From a checkpoint of a small contrastive image-text model.
Model: 12.1M parameters, 64-pixel images, encoder arch vit, encoder norm layernorm, encoder activation gelu, encoder patch size [8, 8], encoder layers 6, encoder width 384, text encoder width 128, text encoder layers 8, text encoder norm layernorm, text encoder activation gelu, text encoder moe top_k, text encoder num experts 16.
Data: trained on regions of photos with short descriptions (Visual Genome), 203450 training examples, 7.8 epochs.
Rows from block 2 of the image encoder of a small contrastive image-text model, named by matrix and row number. Rows with one number belong to one neuron. Each number is 50 + 10 x the weight over its row's rms, rounded and kept within 0 to 99. All counts start at 0. After the name is the row's rms in percent of the matrix's.
After each neuron's rows are labels from the 100 images, of 14848, where the neuron reaches its highest value: "strongest on" is what is common among them. Only what is clearly more common there than usual is listed. The data: regions of photos with short descriptions (Visual Genome).
# fc1: MLP up (encoder.blocks.2.mlp.fc1.weight, 768x384), inputs 288-383
# fc2: MLP down (encoder.blocks.2.mlp.fc2.weight, 384x768, transposed), outputs 288-383

fc1.175 079:71 49 44 50 52 63 52 69 57 25 49 52 64 47 42 43 42 49 50 44 55 63 48 43 45 53 42 46 34 43 43 47 77 54 55 45 26 59 53 53 53 50 39 47 47 51 46 53 43 45 57 55 52 38 37 47 51 47 54 65 45 59 60 54 53 45 30 47 60 53 43 46 66 52 51 45 44 64 56 55 47 64 38 56 28 50 50 40 50 42 59 52 65 58 65 58
fc2.175 080:46 60 37 40 51 51 43 47 70 53 51 55 49 36 52 61 63 54 32 45 50 60 47 55 35 33 60 35 45 54 43 43 52 32 60 52 61 64 46 60 54 65 51 49 63 44 39 38 57 59 44 55 56 48 54 30 49 60 56 60 49 65 52 60 56 63 42 48 55 53 45 54 61 51 53 58 50 64 34 57 38 65 57 56 48 39 72 51 43 69 50 55 47 68 51 51
strongest on: text has "green"

fc1.289 081:73 70 57 64 61 46 63 56 57 71 37 37 59 43 58 52 59 46 51 54 52 63 53 54 37 49 48 51 55 53 61 50 54 30 56 70 56 41 75 42 53 70 39 45 55 54 41 46 51 46 56 30 46 51 42 59 39 42 41 55 59 68 53 44 42 49 56 64 49 60 49 51 40 39 65 43 58 52 40 61 59 47 48 48 41 55 54 48 43 41 31 50 41 64 32 52
fc2.289 074:45 34 62 47 41 38 53 54 24 66 58 38 62 46 15 61 50 56 54 60 45 51 42 65 43 52 36 57 46 50 36 51 52 35 53 46 34 48 58 45 44 28 52 60 37 39 55 35 44 53 49 43 63 46 19 52 51 60 62 58 67 54 39 49 56 52 40 58 52 39 71 47 50 55 46 33 48 69 54 70 40 58 51 52 48 52 61 48 42 47 33 34 48 58 50 42
strongest on: text has "wearing"

fc1.551 116:42 39 40 42 32 48 54 39 44 38 59 45 34 67 44 68 36 64 53 49 61 47 60 43 65 57 40 63 57 50 71 44 68 52 33 33 52 32 61 55 25 64 59 46 68 41 48 53 63 40 53 57 47 64 61 60 44 38 42 52 42 58 61 59 41 41 60 34 39 55 56 53 62 60 44 42 65 69 37 45 44 49 40 46 56 29 70 35 32 38 57 30 44 40 49 53
fc2.551 119:39 56 48 46 60 30 45 35 43 47 52 46 48 50 54 34 54 51 58 40 53 59 44 55 44 48 36 44 63 58 52 39 45 57 50 50 62 37 48 61 42 49 49 42 46 52 55 57 44 57 49 61 49 58 54 53 34 45 38 41 54 57 52 46 51 62 36 58 60 58 61 45 58 35 64 63 53 39 62 53 36 55 40 33 46 45 54 68 41 72 61 63 66 62 41 51
strongest on: text has "white"

fc1.313 117:52 62 49 52 52 41 41 39 42 53 71 44 51 76 28 33 43 55 63 61 52 54 51 29 53 51 48 48 46 43 40 44 71 57 30 55 41 55 54 45 26 54 65 53 52 58 49 61 72 61 50 68 41 47 51 48 40 43 48 48 47 62 49 45 51 44 57 36 47 64 50 59 50 60 43 48 42 43 49 46 42 55 41 52 42 55 27 45 42 40 48 47 52 46 39 78
fc2.313 110:55 51 56 60 34 54 70 35 30 48 67 48 49 63 53 59 65 45 58 59 48 56 46 39 46 45 43 52 55 35 70 62 47 34 41 52 50 51 49 52 31 51 47 46 45 55 41 58 42 40 35 58 44 51 52 40 56 45 53 55 53 51 59 57 63 48 39 38 49 42 50 51 62 53 32 49 35 61 47 44 38 48 64 51 51 35 34 45 52 58 45 47 51 55 33 79
strongest on: text has "plane"

fc1.82 117:38 54 37 59 47 35 63 32 47 68 59 59 54 41 46 63 38 63 43 55 42 46 64 52 35 39 66 57 45 45 32 29 52 44 47 49 55 42 51 47 49 37 51 60 44 65 52 57 42 37 58 52 48 57 59 43 53 45 50 46 34 55 41 51 13 47 49 38 38 81 43 60 43 46 56 71 51 46 44 36 50 53 44 50 55 48 64 53 47 55 49 45 45 47 60 65
fc2.82 116:73 57 50 48 57 27 41 51 44 48 62 35 54 50 40 44 40 47 54 67 45 45 52 46 52 40 46 48 48 49 54 27 47 57 45 62 49 58 51 51 29 61 55 51 67 42 44 54 57 47 43 37 66 46 44 68 55 27 65 41 54 57 50 62 45 55 45 36 56 39 52 58 39 54 61 49 55 52 61 70 45 61 50 62 47 67 35 34 45 44 49 62 61 52 42 57
strongest on: text has "green"

fc1.99 104:64 54 46 63 54 28 64 28 45 38 53 48 74 49 40 40 51 51 42 44 42 45 52 68 38 31 72 34 54 39 59 39 46 32 40 60 44 69 44 46 22 30 37 33 61 67 38 55 60 48 48 52 41 50 41 64 56 60 43 49 33 51 58 47 66 55 57 48 57 41 50 50 53 56 43 54 39 49 41 44 37 47 63 66 53 56 53 36 56 46 54 49 51 62 53 69
fc2.99 100:33 59 34 32 58 45 49 49 45 49 47 44 46 52 51 39 50 47 59 51 54 52 54 57 59 46 41 46 77 60 47 52 44 48 37 52 35 63 64 43 55 49 60 38 54 58 37 50 52 46 42 47 45 64 21 53 46 54 44 47 72 51 42 29 37 51 29 47 40 39 49 52 33 55 71 38 57 50 56 41 45 53 41 71 34 61 61 42 46 53 68 49 52 36 42 55
strongest on: text has "plane"

fc1.748 111:55 53 58 62 41 50 45 44 47 43 54 69 65 45 31 49 64 55 35 47 53 26 46 56 28 43 53 66 43 67 51 51 33 36 52 49 37 53 49 53 50 56 50 35 46 37 53 42 45 32 58 68 62 73 40 68 47 38 66 46 57 48 51 52 29 47 45 52 59 53 49 50 32 57 47 56 35 47 42 60 48 44 55 56 49 48 50 63 27 55 61 63 51 67 48 68
fc2.748 107:50 47 68 25 70 46 45 41 40 40 55 69 46 42 50 54 66 50 45 40 57 45 51 55 33 56 57 55 49 54 37 61 50 49 33 70 53 50 53 41 64 50 61 53 55 48 59 51 63 64 41 43 47 52 47 68 40 41 65 55 48 62 45 48 65 47 51 48 48 42 57 47 50 52 39 52 39 56 63 69 62 47 30 56 46 69 47 27 40 54 44 38 36 55 44 56
strongest on: text has "green"

fc1.455 114:56 57 48 47 23 49 53 55 56 53 30 48 54 57 53 51 48 55 57 22 54 49 49 48 51 53 51 45 56 47 32 40 56 53 54 44 58 55 45 55 48 60 53 49 41 55 50 57 41 51 36 61 48 43 59 54 60 43 53 61 22 51 49 41 44 67 55 48 43 66 55 41 41 46 58 37 37 59 45 41 53 40 41 63 64 62 45 20 24 49 63 43 65 48 44 42
fc2.455 112:39 37 51 36 47 66 58 55 41 44 21 33 65 61 49 41 32 55 53 65 48 48 59 65 58 45 55 51 56 64 51 45 38 61 51 48 60 61 59 42 43 52 46 58 55 63 52 58 45 64 40 52 57 36 57 59 45 62 63 49 41 60 43 48 61 63 37 71 34 58 40 60 45 57 55 40 55 49 67 43 47 41 49 59 61 46 27 31 60 48 45 47 51 75 47 44
strongest on: text has "white"; text has "sky"

fc1.305 091:45 52 52 49 38 73 49 60 63 48 37 74 50 59 35 36 66 46 51 39 43 35 60 66 32 57 51 57 46 46 43 45 38 47 40 50 25 38 64 52 56 47 56 34 50 26 41 28 52 34 61 26 41 53 53 58 60 63 57 51 45 44 52 50 40 46 49 62 62 42 43 71 39 47 39 44 54 53 40 48 55 52 65 39 57 66 45 43 35 58 51 57 59 42 58 57
fc2.305 094:56 62 46 67 45 37 36 50 57 52 50 25 49 56 53 55 48 23 59 59 65 57 54 58 52 36 37 35 38 63 70 39 55 51 46 47 47 39 52 43 53 45 56 53 53 61 50 45 43 53 44 42 44 36 72 77 54 49 62 49 49 45 53 52 51 44 54 55 44 48 62 47 46 38 76 42 43 40 62 57 64 48 63 57 44 24 58 44 48 50 42 68 54 48 52 45
strongest on: text has "bus"

fc1.12 078:58 46 45 32 50 54 61 46 47 61 48 40 47 51 52 45 56 51 45 47 41 63 51 55 51 61 44 48 63 32 39 59 40 71 50 56 54 38 30 27 55 63 26 66 40 47 36 51 56 45 36 56 64 52 53 64 50 49 41 60 50 63 51 47 43 59 40 36 50 49 71 40 64 45 56 38 54 29 59 60 57 61 60 53 31 52 55 53 41 47 29 57 51 39 45 28
fc2.12 074:44 40 48 39 62 60 51 42 52 61 51 55 68 57 51 57 53 39 31 65 43 63 45 66 59 56 36 55 31 41 53 53 49 70 27 36 45 42 48 46 42 41 64 45 59 47 23 39 35 45 42 50 42 52 41 56 45 36 64 59 52 54 46 56 41 66 47 59 45 62 51 57 36 48 46 62 64 43 48 71 42 57 49 52 67 34 46 54 55 26 46 41 50 29 52 32
strongest on: text has "man"

fc1.173 118:64 41 53 54 48 32 47 46 60 45 50 46 68 45 39 51 38 36 48 70 41 52 45 46 42 46 41 34 58 51 63 41 62 60 66 58 40 48 38 52 57 45 46 55 65 59 50 34 48 25 52 63 63 51 43 42 61 36 48 43 36 45 51 46 47 58 51 45 61 44 42 73 46 58 44 54 42 40 55 55 50 62 65 37 51 65 42 47 44 71 34 46 65 52 43 30
fc2.173 118:69 68 57 41 57 49 47 45 38 43 36 41 38 48 44 36 70 42 53 66 45 48 45 60 46 52 51 59 45 50 41 43 68 61 37 66 42 58 55 68 27 50 61 51 65 43 42 43 40 36 64 55 63 60 45 53 52 46 34 46 53 40 36 58 44 47 52 53 55 53 54 65 60 59 51 56 74 31 50 31 45 54 53 36 38 39 44 55 41 46 49 56 58 52 41 51
strongest on: text has "green"

fc1.756 104:50 54 69 60 59 60 30 69 48 45 65 48 45 59 31 59 41 54 40 37 47 36 58 57 55 48 58 36 60 63 46 42 62 31 61 37 46 54 50 44 55 43 53 57 33 59 60 60 46 57 64 54 44 58 38 58 46 59 64 46 63 51 54 72 58 50 43 35 29 61 44 44 62 53 55 51 65 43 54 63 44 59 41 60 62 52 28 63 49 27 46 49 48 32 43 55
fc2.756 112:59 37 61 44 55 62 56 60 43 55 40 56 53 53 59 32 45 54 52 68 57 43 39 63 42 49 42 53 60 50 44 51 73 50 53 32 52 54 54 46 44 46 37 57 50 55 41 35 37 66 54 33 58 57 51 58 43 61 45 67 62 62 47 37 65 55 44 51 37 32 53 50 56 66 60 44 44 38 53 49 42 44 55 52 38 43 43 35 64 51 52 68 37 43 48 59
strongest on: text has "grass"; text has "green"

fc1.545 107:52 43 48 51 52 53 56 48 45 50 43 38 51 48 40 39 55 59 45 42 50 54 50 50 42 49 55 62 56 61 45 46 48 51 49 53 49 57 30 38 43 50 58 36 31 48 47 40 62 48 49 61 48 36 46 62 58 56 56 47 50 47 67 51 63 53 55 32 48 49 54 79 64 46 51 45 44 43 40 52 39 64 49 64 56 68 50 46 50 40 48 48 59 48 66 48
fc2.545 103:63 55 54 47 43 51 49 59 42 52 51 62 57 47 44 49 71 63 59 47 44 52 33 53 28 44 48 58 43 32 64 52 65 46 42 46 53 43 46 57 65 38 55 48 58 41 72 46 55 59 43 48 64 53 62 52 60 61 45 43 47 63 60 50 47 42 63 29 68 57 42 52 56 54 40 69 54 50 50 61 55 38 77 46 53 43 52 46 40 50 71 41 40 41 53 51
strongest on: text has "white"

fc1.357 111:55 55 62 53 36 29 55 74 47 46 43 54 63 61 59 58 61 62 64 38 56 52 33 57 50 50 40 32 64 38 50 52 50 64 37 49 52 39 51 40 65 35 38 36 60 51 41 41 50 46 68 37 37 48 64 56 75 46 46 43 40 53 36 53 47 50 60 45 58 52 50 50 43 69 51 52 43 55 38 44 62 40 48 47 45 51 57 60 41 62 36 44 44 44 47 53
fc2.357 116:43 58 54 58 52 53 44 61 45 49 55 34 43 42 21 25 52 36 44 50 32 45 42 58 53 42 53 50 62 59 60 44 45 43 58 49 45 48 53 43 58 51 54 78 38 34 56 31 44 54 44 52 30 41 47 40 51 53 44 51 40 41 61 75 33 43 40 35 39 36 63 65 58 42 54 49 38 24 39 46 46 41 47 34 49 62 47 55 49 59 57 53 68 44 41 51
strongest on: text has "yellow"

fc1.412 092:51 46 46 62 39 57 38 55 51 23 60 43 59 48 37 43 65 62 69 57 39 44 68 64 59 44 59 49 50 56 54 57 56 49 34 44 66 60 43 53 51 45 52 57 64 52 21 55 52 53 38 53 40 45 44 51 55 68 57 39 56 54 56 56 46 62 55 51 55 54 55 40 65 39 50 47 30 57 41 40 59 40 48 65 54 29 51 42 66 41 42 56 38 54 27 59
fc2.412 091:47 47 46 49 54 40 68 51 32 50 35 59 52 56 43 54 40 32 68 57 57 55 34 44 43 79 42 61 44 51 53 59 50 59 42 55 38 69 44 50 49 46 44 48 65 52 56 37 57 52 48 61 28 57 47 50 56 43 67 42 51 42 55 66 45 55 54 55 36 46 58 52 58 63 35 59 54 56 61 50 28 58 44 56 52 39 67 43 65 39 37 48 54 42 31 48
strongest on: text has "plane"

fc1.80 081:50 60 68 63 39 34 49 46 42 52 69 64 55 69 34 64 53 57 53 71 62 42 46 39 54 46 52 49 37 38 47 47 55 43 53 37 59 37 58 57 29 48 48 44 61 40 66 48 71 52 47 49 34 36 45 42 55 67 42 54 44 59 42 45 57 62 43 44 45 49 57 57 45 55 49 54 40 39 45 50 61 36 40 50 57 44 62 64 43 34 55 59 39 50 41 80
fc2.80 074:43 53 31 59 55 50 63 59 31 39 57 49 51 53 49 52 38 53 59 64 51 60 54 47 43 46 52 34 56 52 43 56 41 40 49 51 71 56 55 48 35 51 62 40 50 65 42 66 37 51 34 54 47 48 41 43 52 38 59 45 53 62 57 46 51 62 68 48 53 56 57 33 56 53 25 53 42 62 59 50 39 46 51 48 63 39 48 27 49 49 49 54 53 59 48 73
strongest on: text has "plane"

fc1.315 098:47 49 52 71 51 39 41 47 60 50 54 32 37 45 53 41 47 41 65 67 43 37 39 51 47 48 44 54 68 47 63 44 44 53 47 65 50 54 52 59 55 54 43 50 41 50 53 32 64 53 42 61 61 54 34 61 60 61 49 33 44 37 38 63 51 47 52 34 71 51 51 52 45 39 54 50 40 63 58 52 41 52 61 33 70 58 36 34 64 44 48 64 68 65 37 39
fc2.315 096:63 58 42 56 31 47 35 59 40 57 50 45 52 58 35 45 44 46 51 55 33 48 37 47 57 59 50 53 36 40 30 27 45 56 59 55 40 53 49 56 28 53 46 51 71 48 64 39 39 47 75 52 46 56 40 56 42 51 41 40 52 40 39 58 51 44 56 56 59 66 46 52 48 48 54 59 62 35 51 43 40 42 58 59 55 39 37 51 44 51 61 60 35 41 35 58
strongest on: text has "green"

fc1.199 033:30 69 60 41 28 35 59 65 43 52 56 51 47 48 43 66 59 52 39 51 40 59 56 60 22 41 49 62 40 46 40 55 45 59 49 58 36 43 43 46 49 46 61 52 55 51 64 34 46 29 61 66 45 66 52 47 45 40 44 50 61 49 47 47 38 53 42 51 54 55 51 61 39 55 32 46 53 36 48 45 58 51 55 51 52 40 54 57 46 54 56 48 66 40 70 58
fc2.199 035:61 55 54 63 55 48 47 42 54 47 63 45 50 56 31 38 37 58 49 46 34 42 54 61 56 77 38 35 51 47 57 42 51 58 62 49 31 56 51 55 71 64 54 36 41 35 35 47 56 46 63 56 68 58 35 63 42 41 47 50 73 41 51 37 46 59 55 53 44 58 57 47 48 42 52 48 54 42 47 56 52 48 43 56 56 61 47 37 52 45 47 45 49 42 49 48
strongest on: text has "green"

fc1.696 067:39 45 39 56 41 79 56 54 39 45 45 55 54 49 51 57 73 57 56 78 74 46 60 63 50 48 45 56 59 39 46 50 66 55 47 43 70 63 43 40 44 43 37 39 34 38 57 52 63 45 45 64 48 59 68 57 68 65 54 38 49 65 46 49 52 54 55 33 49 43 35 57 37 41 52 49 52 32 50 29 54 49 39 60 61 55 51 49 61 52 43 50 31 47 59 56
fc2.696 063:55 45 40 44 50 63 49 56 36 63 28 44 55 35 57 41 62 58 57 57 48 45 69 58 59 51 49 65 49 57 45 53 38 48 37 39 46 68 53 65 52 49 59 36 49 42 55 37 39 47 47 36 65 43 55 56 42 55 58 49 47 57 47 56 49 57 61 52 44 39 43 64 40 59 36 50 69 48 57 56 60 40 57 38 40 46 57 44 47 49 65 61 48 45 63 44
strongest on: text has "white"; text has "sky"; text has "clouds"

fc1.656 108:39 41 72 39 46 44 61 47 41 37 50 50 59 47 45 49 46 55 55 75 36 57 60 35 38 50 47 47 68 44 49 52 50 61 73 44 57 45 46 45 35 70 39 65 44 43 29 53 52 51 58 50 60 68 58 48 58 43 52 45 53 61 41 53 44 49 48 51 50 64 61 43 35 50 29 60 31 57 40 58 42 60 52 60 54 52 56 65 71 47 53 51 54 51 55 80
fc2.656 105:49 39 51 57 66 44 37 40 58 39 30 38 38 43 47 59 52 51 64 64 56 53 59 58 50 48 61 16 52 59 57 55 40 64 27 71 53 43 43 43 49 67 48 44 43 44 57 38 53 32 50 55 43 61 59 60 34 33 40 59 46 51 44 39 49 42 71 32 53 44 50 63 51 41 56 43 63 43 43 49 54 40 52 49 53 38 53 59 60 56 57 43 53 51 39 41
strongest on: text has "green"

fc1.274 095:56 40 38 56 53 59 37 48 78 50 57 45 44 30 46 42 39 45 59 48 52 49 30 38 60 75 46 57 45 44 29 45 59 52 60 46 57 72 48 40 50 53 51 57 45 43 54 46 40 46 65 62 60 53 62 56 41 41 58 62 53 62 49 60 36 50 36 51 41 66 62 43 46 46 57 46 47 41 40 60 49 44 49 75 57 58 46 44 55 42 59 52 42 54 50 61
fc2.274 097:42 49 54 50 68 46 51 66 56 47 55 57 43 55 55 51 47 63 36 74 47 46 72 40 51 50 49 44 57 54 49 53 51 34 34 57 36 64 52 44 35 42 34 51 54 59 57 43 34 64 42 40 40 56 44 34 61 49 54 57 61 43 73 41 42 63 49 70 51 44 44 42 48 41 57 53 46 63 50 57 52 50 59 40 50 68 64 55 68 37 54 67 49 40 37 34
strongest on: text has "grass"

fc1.765 085:28 58 45 53 58 63 36 33 55 40 52 48 37 49 46 54 41 37 50 32 45 45 57 59 47 52 57 41 47 62 45 45 58 51 53 38 47 48 63 51 67 41 38 52 40 52 52 39 39 67 59 51 29 75 47 53 60 50 51 46 72 50 38 56 51 48 46 54 43 54 62 34 35 51 68 44 71 44 41 76 32 51 50 51 51 38 49 38 43 42 41 49 60 54 51 41
fc2.765 088:67 45 49 47 48 52 54 58 36 48 48 45 57 54 52 51 50 54 36 50 65 42 55 65 54 48 44 35 64 53 52 29 63 66 60 36 39 65 39 63 45 44 59 67 71 55 28 32 58 64 52 45 46 48 49 45 60 56 69 65 56 69 44 33 29 48 42 64 34 47 35 38 57 42 57 51 49 64 35 51 44 53 41 44 52 62 48 43 64 41 58 55 43 49 42 53
strongest on: text has "grass"

fc1.384 053:52 60 64 44 43 76 58 43 28 57 44 45 40 49 42 56 51 45 47 48 59 48 38 54 46 42 44 45 54 27 48 43 47 60 47 67 40 38 61 39 46 47 50 48 46 48 52 47 53 24 54 48 47 47 43 40 71 49 54 57 71 62 64 48 61 65 63 47 47 61 64 47 40 31 57 47 42 57 49 52 48 41 48 62 46 41 51 55 55 59 40 56 47 42 45 54
fc2.384 054:57 53 54 64 54 50 54 54 44 32 59 54 48 59 54 35 62 51 44 45 62 70 35 55 43 72 51 48 55 38 50 53 50 31 75 53 39 60 33 67 59 47 68 82 39 39 36 44 52 47 48 70 32 65 45 48 41 45 58 45 47 56 61 38 56 44 40 44 44 49 50 55 65 62 49 52 51 26 38 58 60 61 31 45 49 56 51 62 64 35 56 39 31 55 59 51
strongest on: text has "bus"

fc1.655 118:42 66 44 49 54 67 37 52 58 51 61 46 60 47 54 53 48 56 46 39 48 60 58 32 55 64 70 43 57 59 19 34 57 45 57 57 27 49 57 45 60 49 45 52 39 52 55 53 38 60 58 46 41 65 49 59 51 38 76 59 43 56 37 55 62 54 46 54 41 76 55 38 56 51 52 28 64 26 23 43 48 47 37 71 54 44 42 37 76 44 43 52 44 45 46 42
fc2.655 119:72 53 53 56 70 67 60 58 36 40 42 50 54 55 36 58 46 55 49 54 45 43 63 29 39 56 63 50 59 47 48 41 53 52 50 44 32 60 52 47 49 36 41 43 48 42 64 51 52 67 43 59 39 44 74 50 53 54 63 45 71 34 52 57 58 54 58 60 37 47 55 38 57 53 48 47 45 50 39 43 47 40 54 58 31 40 56 34 68 34 44 46 43 31 46 50
strongest on: text has "grass"; text has "green"

fc1.433 080:51 28 62 53 72 48 54 62 35 51 43 50 56 51 64 49 50 56 39 50 63 36 50 63 27 37 58 50 69 61 46 54 53 28 58 54 44 65 44 47 53 46 49 41 60 39 36 38 46 48 52 41 52 65 55 40 57 55 52 46 47 32 42 51 63 64 50 62 45 57 64 55 83 52 46 45 50 62 37 41 69 39 57 48 37 49 36 46 62 63 48 53 59 43 35 56
fc2.433 084:77 38 45 67 39 48 58 67 50 56 48 62 36 61 50 54 60 59 69 47 31 46 41 55 43 45 52 61 53 41 59 66 32 51 62 35 52 41 34 39 62 46 49 39 51 32 42 64 59 61 40 49 60 50 59 55 49 72 45 46 51 44 46 68 38 44 48 41 63 40 72 33 50 53 59 42 70 42 73 47 52 51 46 54 28 33 37 55 57 40 51 64 70 49 49 49
strongest on: text has "grass"

fc1.221 070:56 67 33 37 59 54 40 55 45 72 43 47 58 47 56 36 59 49 71 47 54 41 67 38 55 50 50 55 38 47 44 41 52 69 47 38 52 47 59 30 50 44 53 45 70 48 32 32 53 51 62 50 44 65 61 50 51 61 43 41 62 63 48 45 45 57 47 45 38 48 52 55 35 36 44 42 49 51 46 59 53 58 51 58 53 42 35 34 41 50 40 40 40 49 50 56
fc2.221 072:67 55 66 53 60 43 62 56 57 53 63 40 55 41 54 59 33 62 50 48 68 36 45 50 59 47 48 57 64 31 41 39 46 58 52 41 56 58 74 63 47 41 31 48 52 48 46 43 44 57 73 28 26 53 55 56 61 68 57 60 45 46 47 62 42 43 47 62 54 62 59 31 53 41 52 63 55 34 51 66 44 57 59 50 63 44 44 60 50 55 51 49 51 38 52 42
strongest on: text has "bus"; text has "train"

fc1.511 099:46 52 45 39 43 57 61 62 46 37 60 57 53 39 62 39 70 55 66 37 42 64 44 65 41 60 17 57 57 46 51 48 49 59 50 50 42 49 48 30 55 47 25 67 38 56 49 41 57 41 65 57 46 48 47 43 49 52 57 38 42 54 60 31 45 39 40 72 29 43 45 61 46 64 38 47 32 32 59 57 54 38 58 41 55 48 47 43 33 55 49 55 53 65 45 42
fc2.511 093:54 44 38 40 46 60 55 64 74 56 47 59 63 39 60 48 49 35 47 40 48 71 51 46 34 49 41 57 48 54 41 51 63 42 44 43 44 55 38 39 59 40 54 52 38 65 64 37 54 52 66 51 65 39 54 48 60 54 51 53 58 53 56 40 36 49 47 42 34 52 62 41 55 50 50 56 58 41 40 64 39 57 45 52 55 60 54 63 54 47 74 49 61 42 35 36
strongest on: text has "man"

fc1.506 113:63 42 36 49 46 52 45 55 74 56 52 28 46 56 48 58 54 51 58 29 63 44 35 39 56 57 52 37 62 59 35 62 64 33 53 49 57 56 36 21 53 56 40 44 44 52 38 24 60 39 58 44 39 52 51 50 63 43 29 22 60 51 42 49 55 35 42 58 42 59 63 47 48 54 44 44 61 31 51 31 59 62 49 63 48 51 59 54 48 53 52 41 70 41 54 50
fc2.506 120:37 76 43 44 62 44 41 40 57 52 51 34 59 36 54 46 41 34 28 35 43 54 50 51 49 62 36 75 63 63 46 44 48 37 55 45 61 57 57 48 62 40 45 51 44 40 32 47 67 53 44 40 50 47 66 32 47 57 51 47 57 57 62 34 73 52 51 55 65 38 42 57 58 50 59 44 48 59 47 64 49 56 47 25 39 53 42 47 41 51 63 43 53 45 53 59
strongest on: text has "yellow"

fc1.431 124:50 49 42 64 59 69 44 58 73 50 66 44 43 55 70 48 64 41 48 56 47 44 56 49 38 43 57 55 49 40 61 23 52 28 65 57 30 48 47 58 46 49 39 60 42 53 44 61 56 35 50 51 50 48 56 47 48 46 47 43 40 55 64 38 49 50 51 46 46 46 61 39 41 48 35 68 32 53 48 64 41 44 45 65 47 38 25 47 35 46 34 64 53 47 34 44
fc2.431 120:44 50 46 54 50 52 47 47 49 52 55 63 43 50 47 49 50 33 47 51 57 52 51 52 35 38 52 56 54 26 55 35 47 64 49 35 50 57 52 62 61 48 32 50 50 54 49 59 51 40 61 60 50 47 42 54 57 47 35 54 50 49 50 37 48 56 70 60 40 48 66 32 49 43 51 54 45 52 73 57 40 44 44 58 28 44 66 53 61 52 53 63 27 56 44 50
strongest on: text has "bus"

fc1.186 096:42 47 25 74 31 49 56 53 44 45 50 53 60 39 56 44 53 47 51 60 43 44 52 40 46 63 49 45 44 52 52 36 69 69 48 25 46 54 72 32 47 61 56 40 52 68 24 52 52 43 46 55 36 47 59 41 42 53 57 44 41 52 54 43 45 71 57 35 48 61 45 42 64 54 48 33 43 45 58 38 47 57 47 40 63 45 66 58 45 39 53 49 53 44 54 66
fc2.186 094:37 70 53 62 77 68 35 48 57 58 45 64 67 60 49 53 50 55 56 37 44 49 45 51 55 49 34 47 59 37 46 60 60 46 52 42 62 50 46 37 58 41 44 44 35 71 51 55 43 43 43 30 61 36 48 28 46 32 59 50 50 32 56 46 58 63 32 61 53 58 40 57 47 56 49 33 51 41 47 46 38 46 49 65 39 24 49 50 36 88 48 45 45 57 58 53
strongest on: text has "wearing"

fc1.729 072:34 50 48 30 52 49 51 42 51 48 51 49 43 55 33 52 43 61 45 62 30 48 46 49 59 38 58 57 48 48 45 53 57 58 38 53 45 44 50 50 53 40 46 46 46 55 54 50 48 55 46 41 64 52 55 47 49 42 48 52 57 35 52 41 65 40 39 45 60 50 57 66 37 40 42 43 56 63 30 43 38 53 49 39 43 56 25 49 57 40 36 58 48 48 60 51
fc2.729 072:40 43 54 47 51 63 47 53 51 48 46 53 53 56 60 33 50 71 56 56 46 36 27 61 47 60 62 49 47 41 57 50 48 55 44 50 61 51 50 48 48 63 53 48 53 36 59 62 37 47 55 52 43 65 51 66 49 55 52 49 46 53 36 48 44 40 54 55 67 45 54 50 49 62 50 54 66 46 43 57 58 44 46 37 45 56 34 57 40 62 35 49 68 41 65 49
strongest on: text has "white"

fc1.427 136:52 58 49 51 51 60 49 56 63 59 30 40 59 48 33 46 51 43 44 42 49 39 54 47 70 39 51 52 27 47 45 35 48 70 57 53 34 61 57 54 49 48 58 32 53 34 39 31 59 45 52 50 42 43 42 53 38 35 61 32 47 72 41 47 54 69 54 55 63 56 49 53 51 38 42 36 64 37 43 63 48 39 35 39 38 56 40 50 52 31 39 51 58 50 42 59
fc2.427 130:33 58 49 63 56 39 57 53 44 66 54 61 57 44 48 41 57 53 51 55 57 51 34 59 57 36 57 57 49 34 35 47 52 67 32 57 42 46 72 45 45 47 63 51 54 49 53 47 46 49 51 45 35 51 50 31 35 49 49 17 33 35 51 52 49 44 52 45 48 50 41 57 57 64 36 56 42 57 41 57 57 52 36 27 56 33 51 27 36 40 50 60 45 38 58 37
strongest on: text has "white"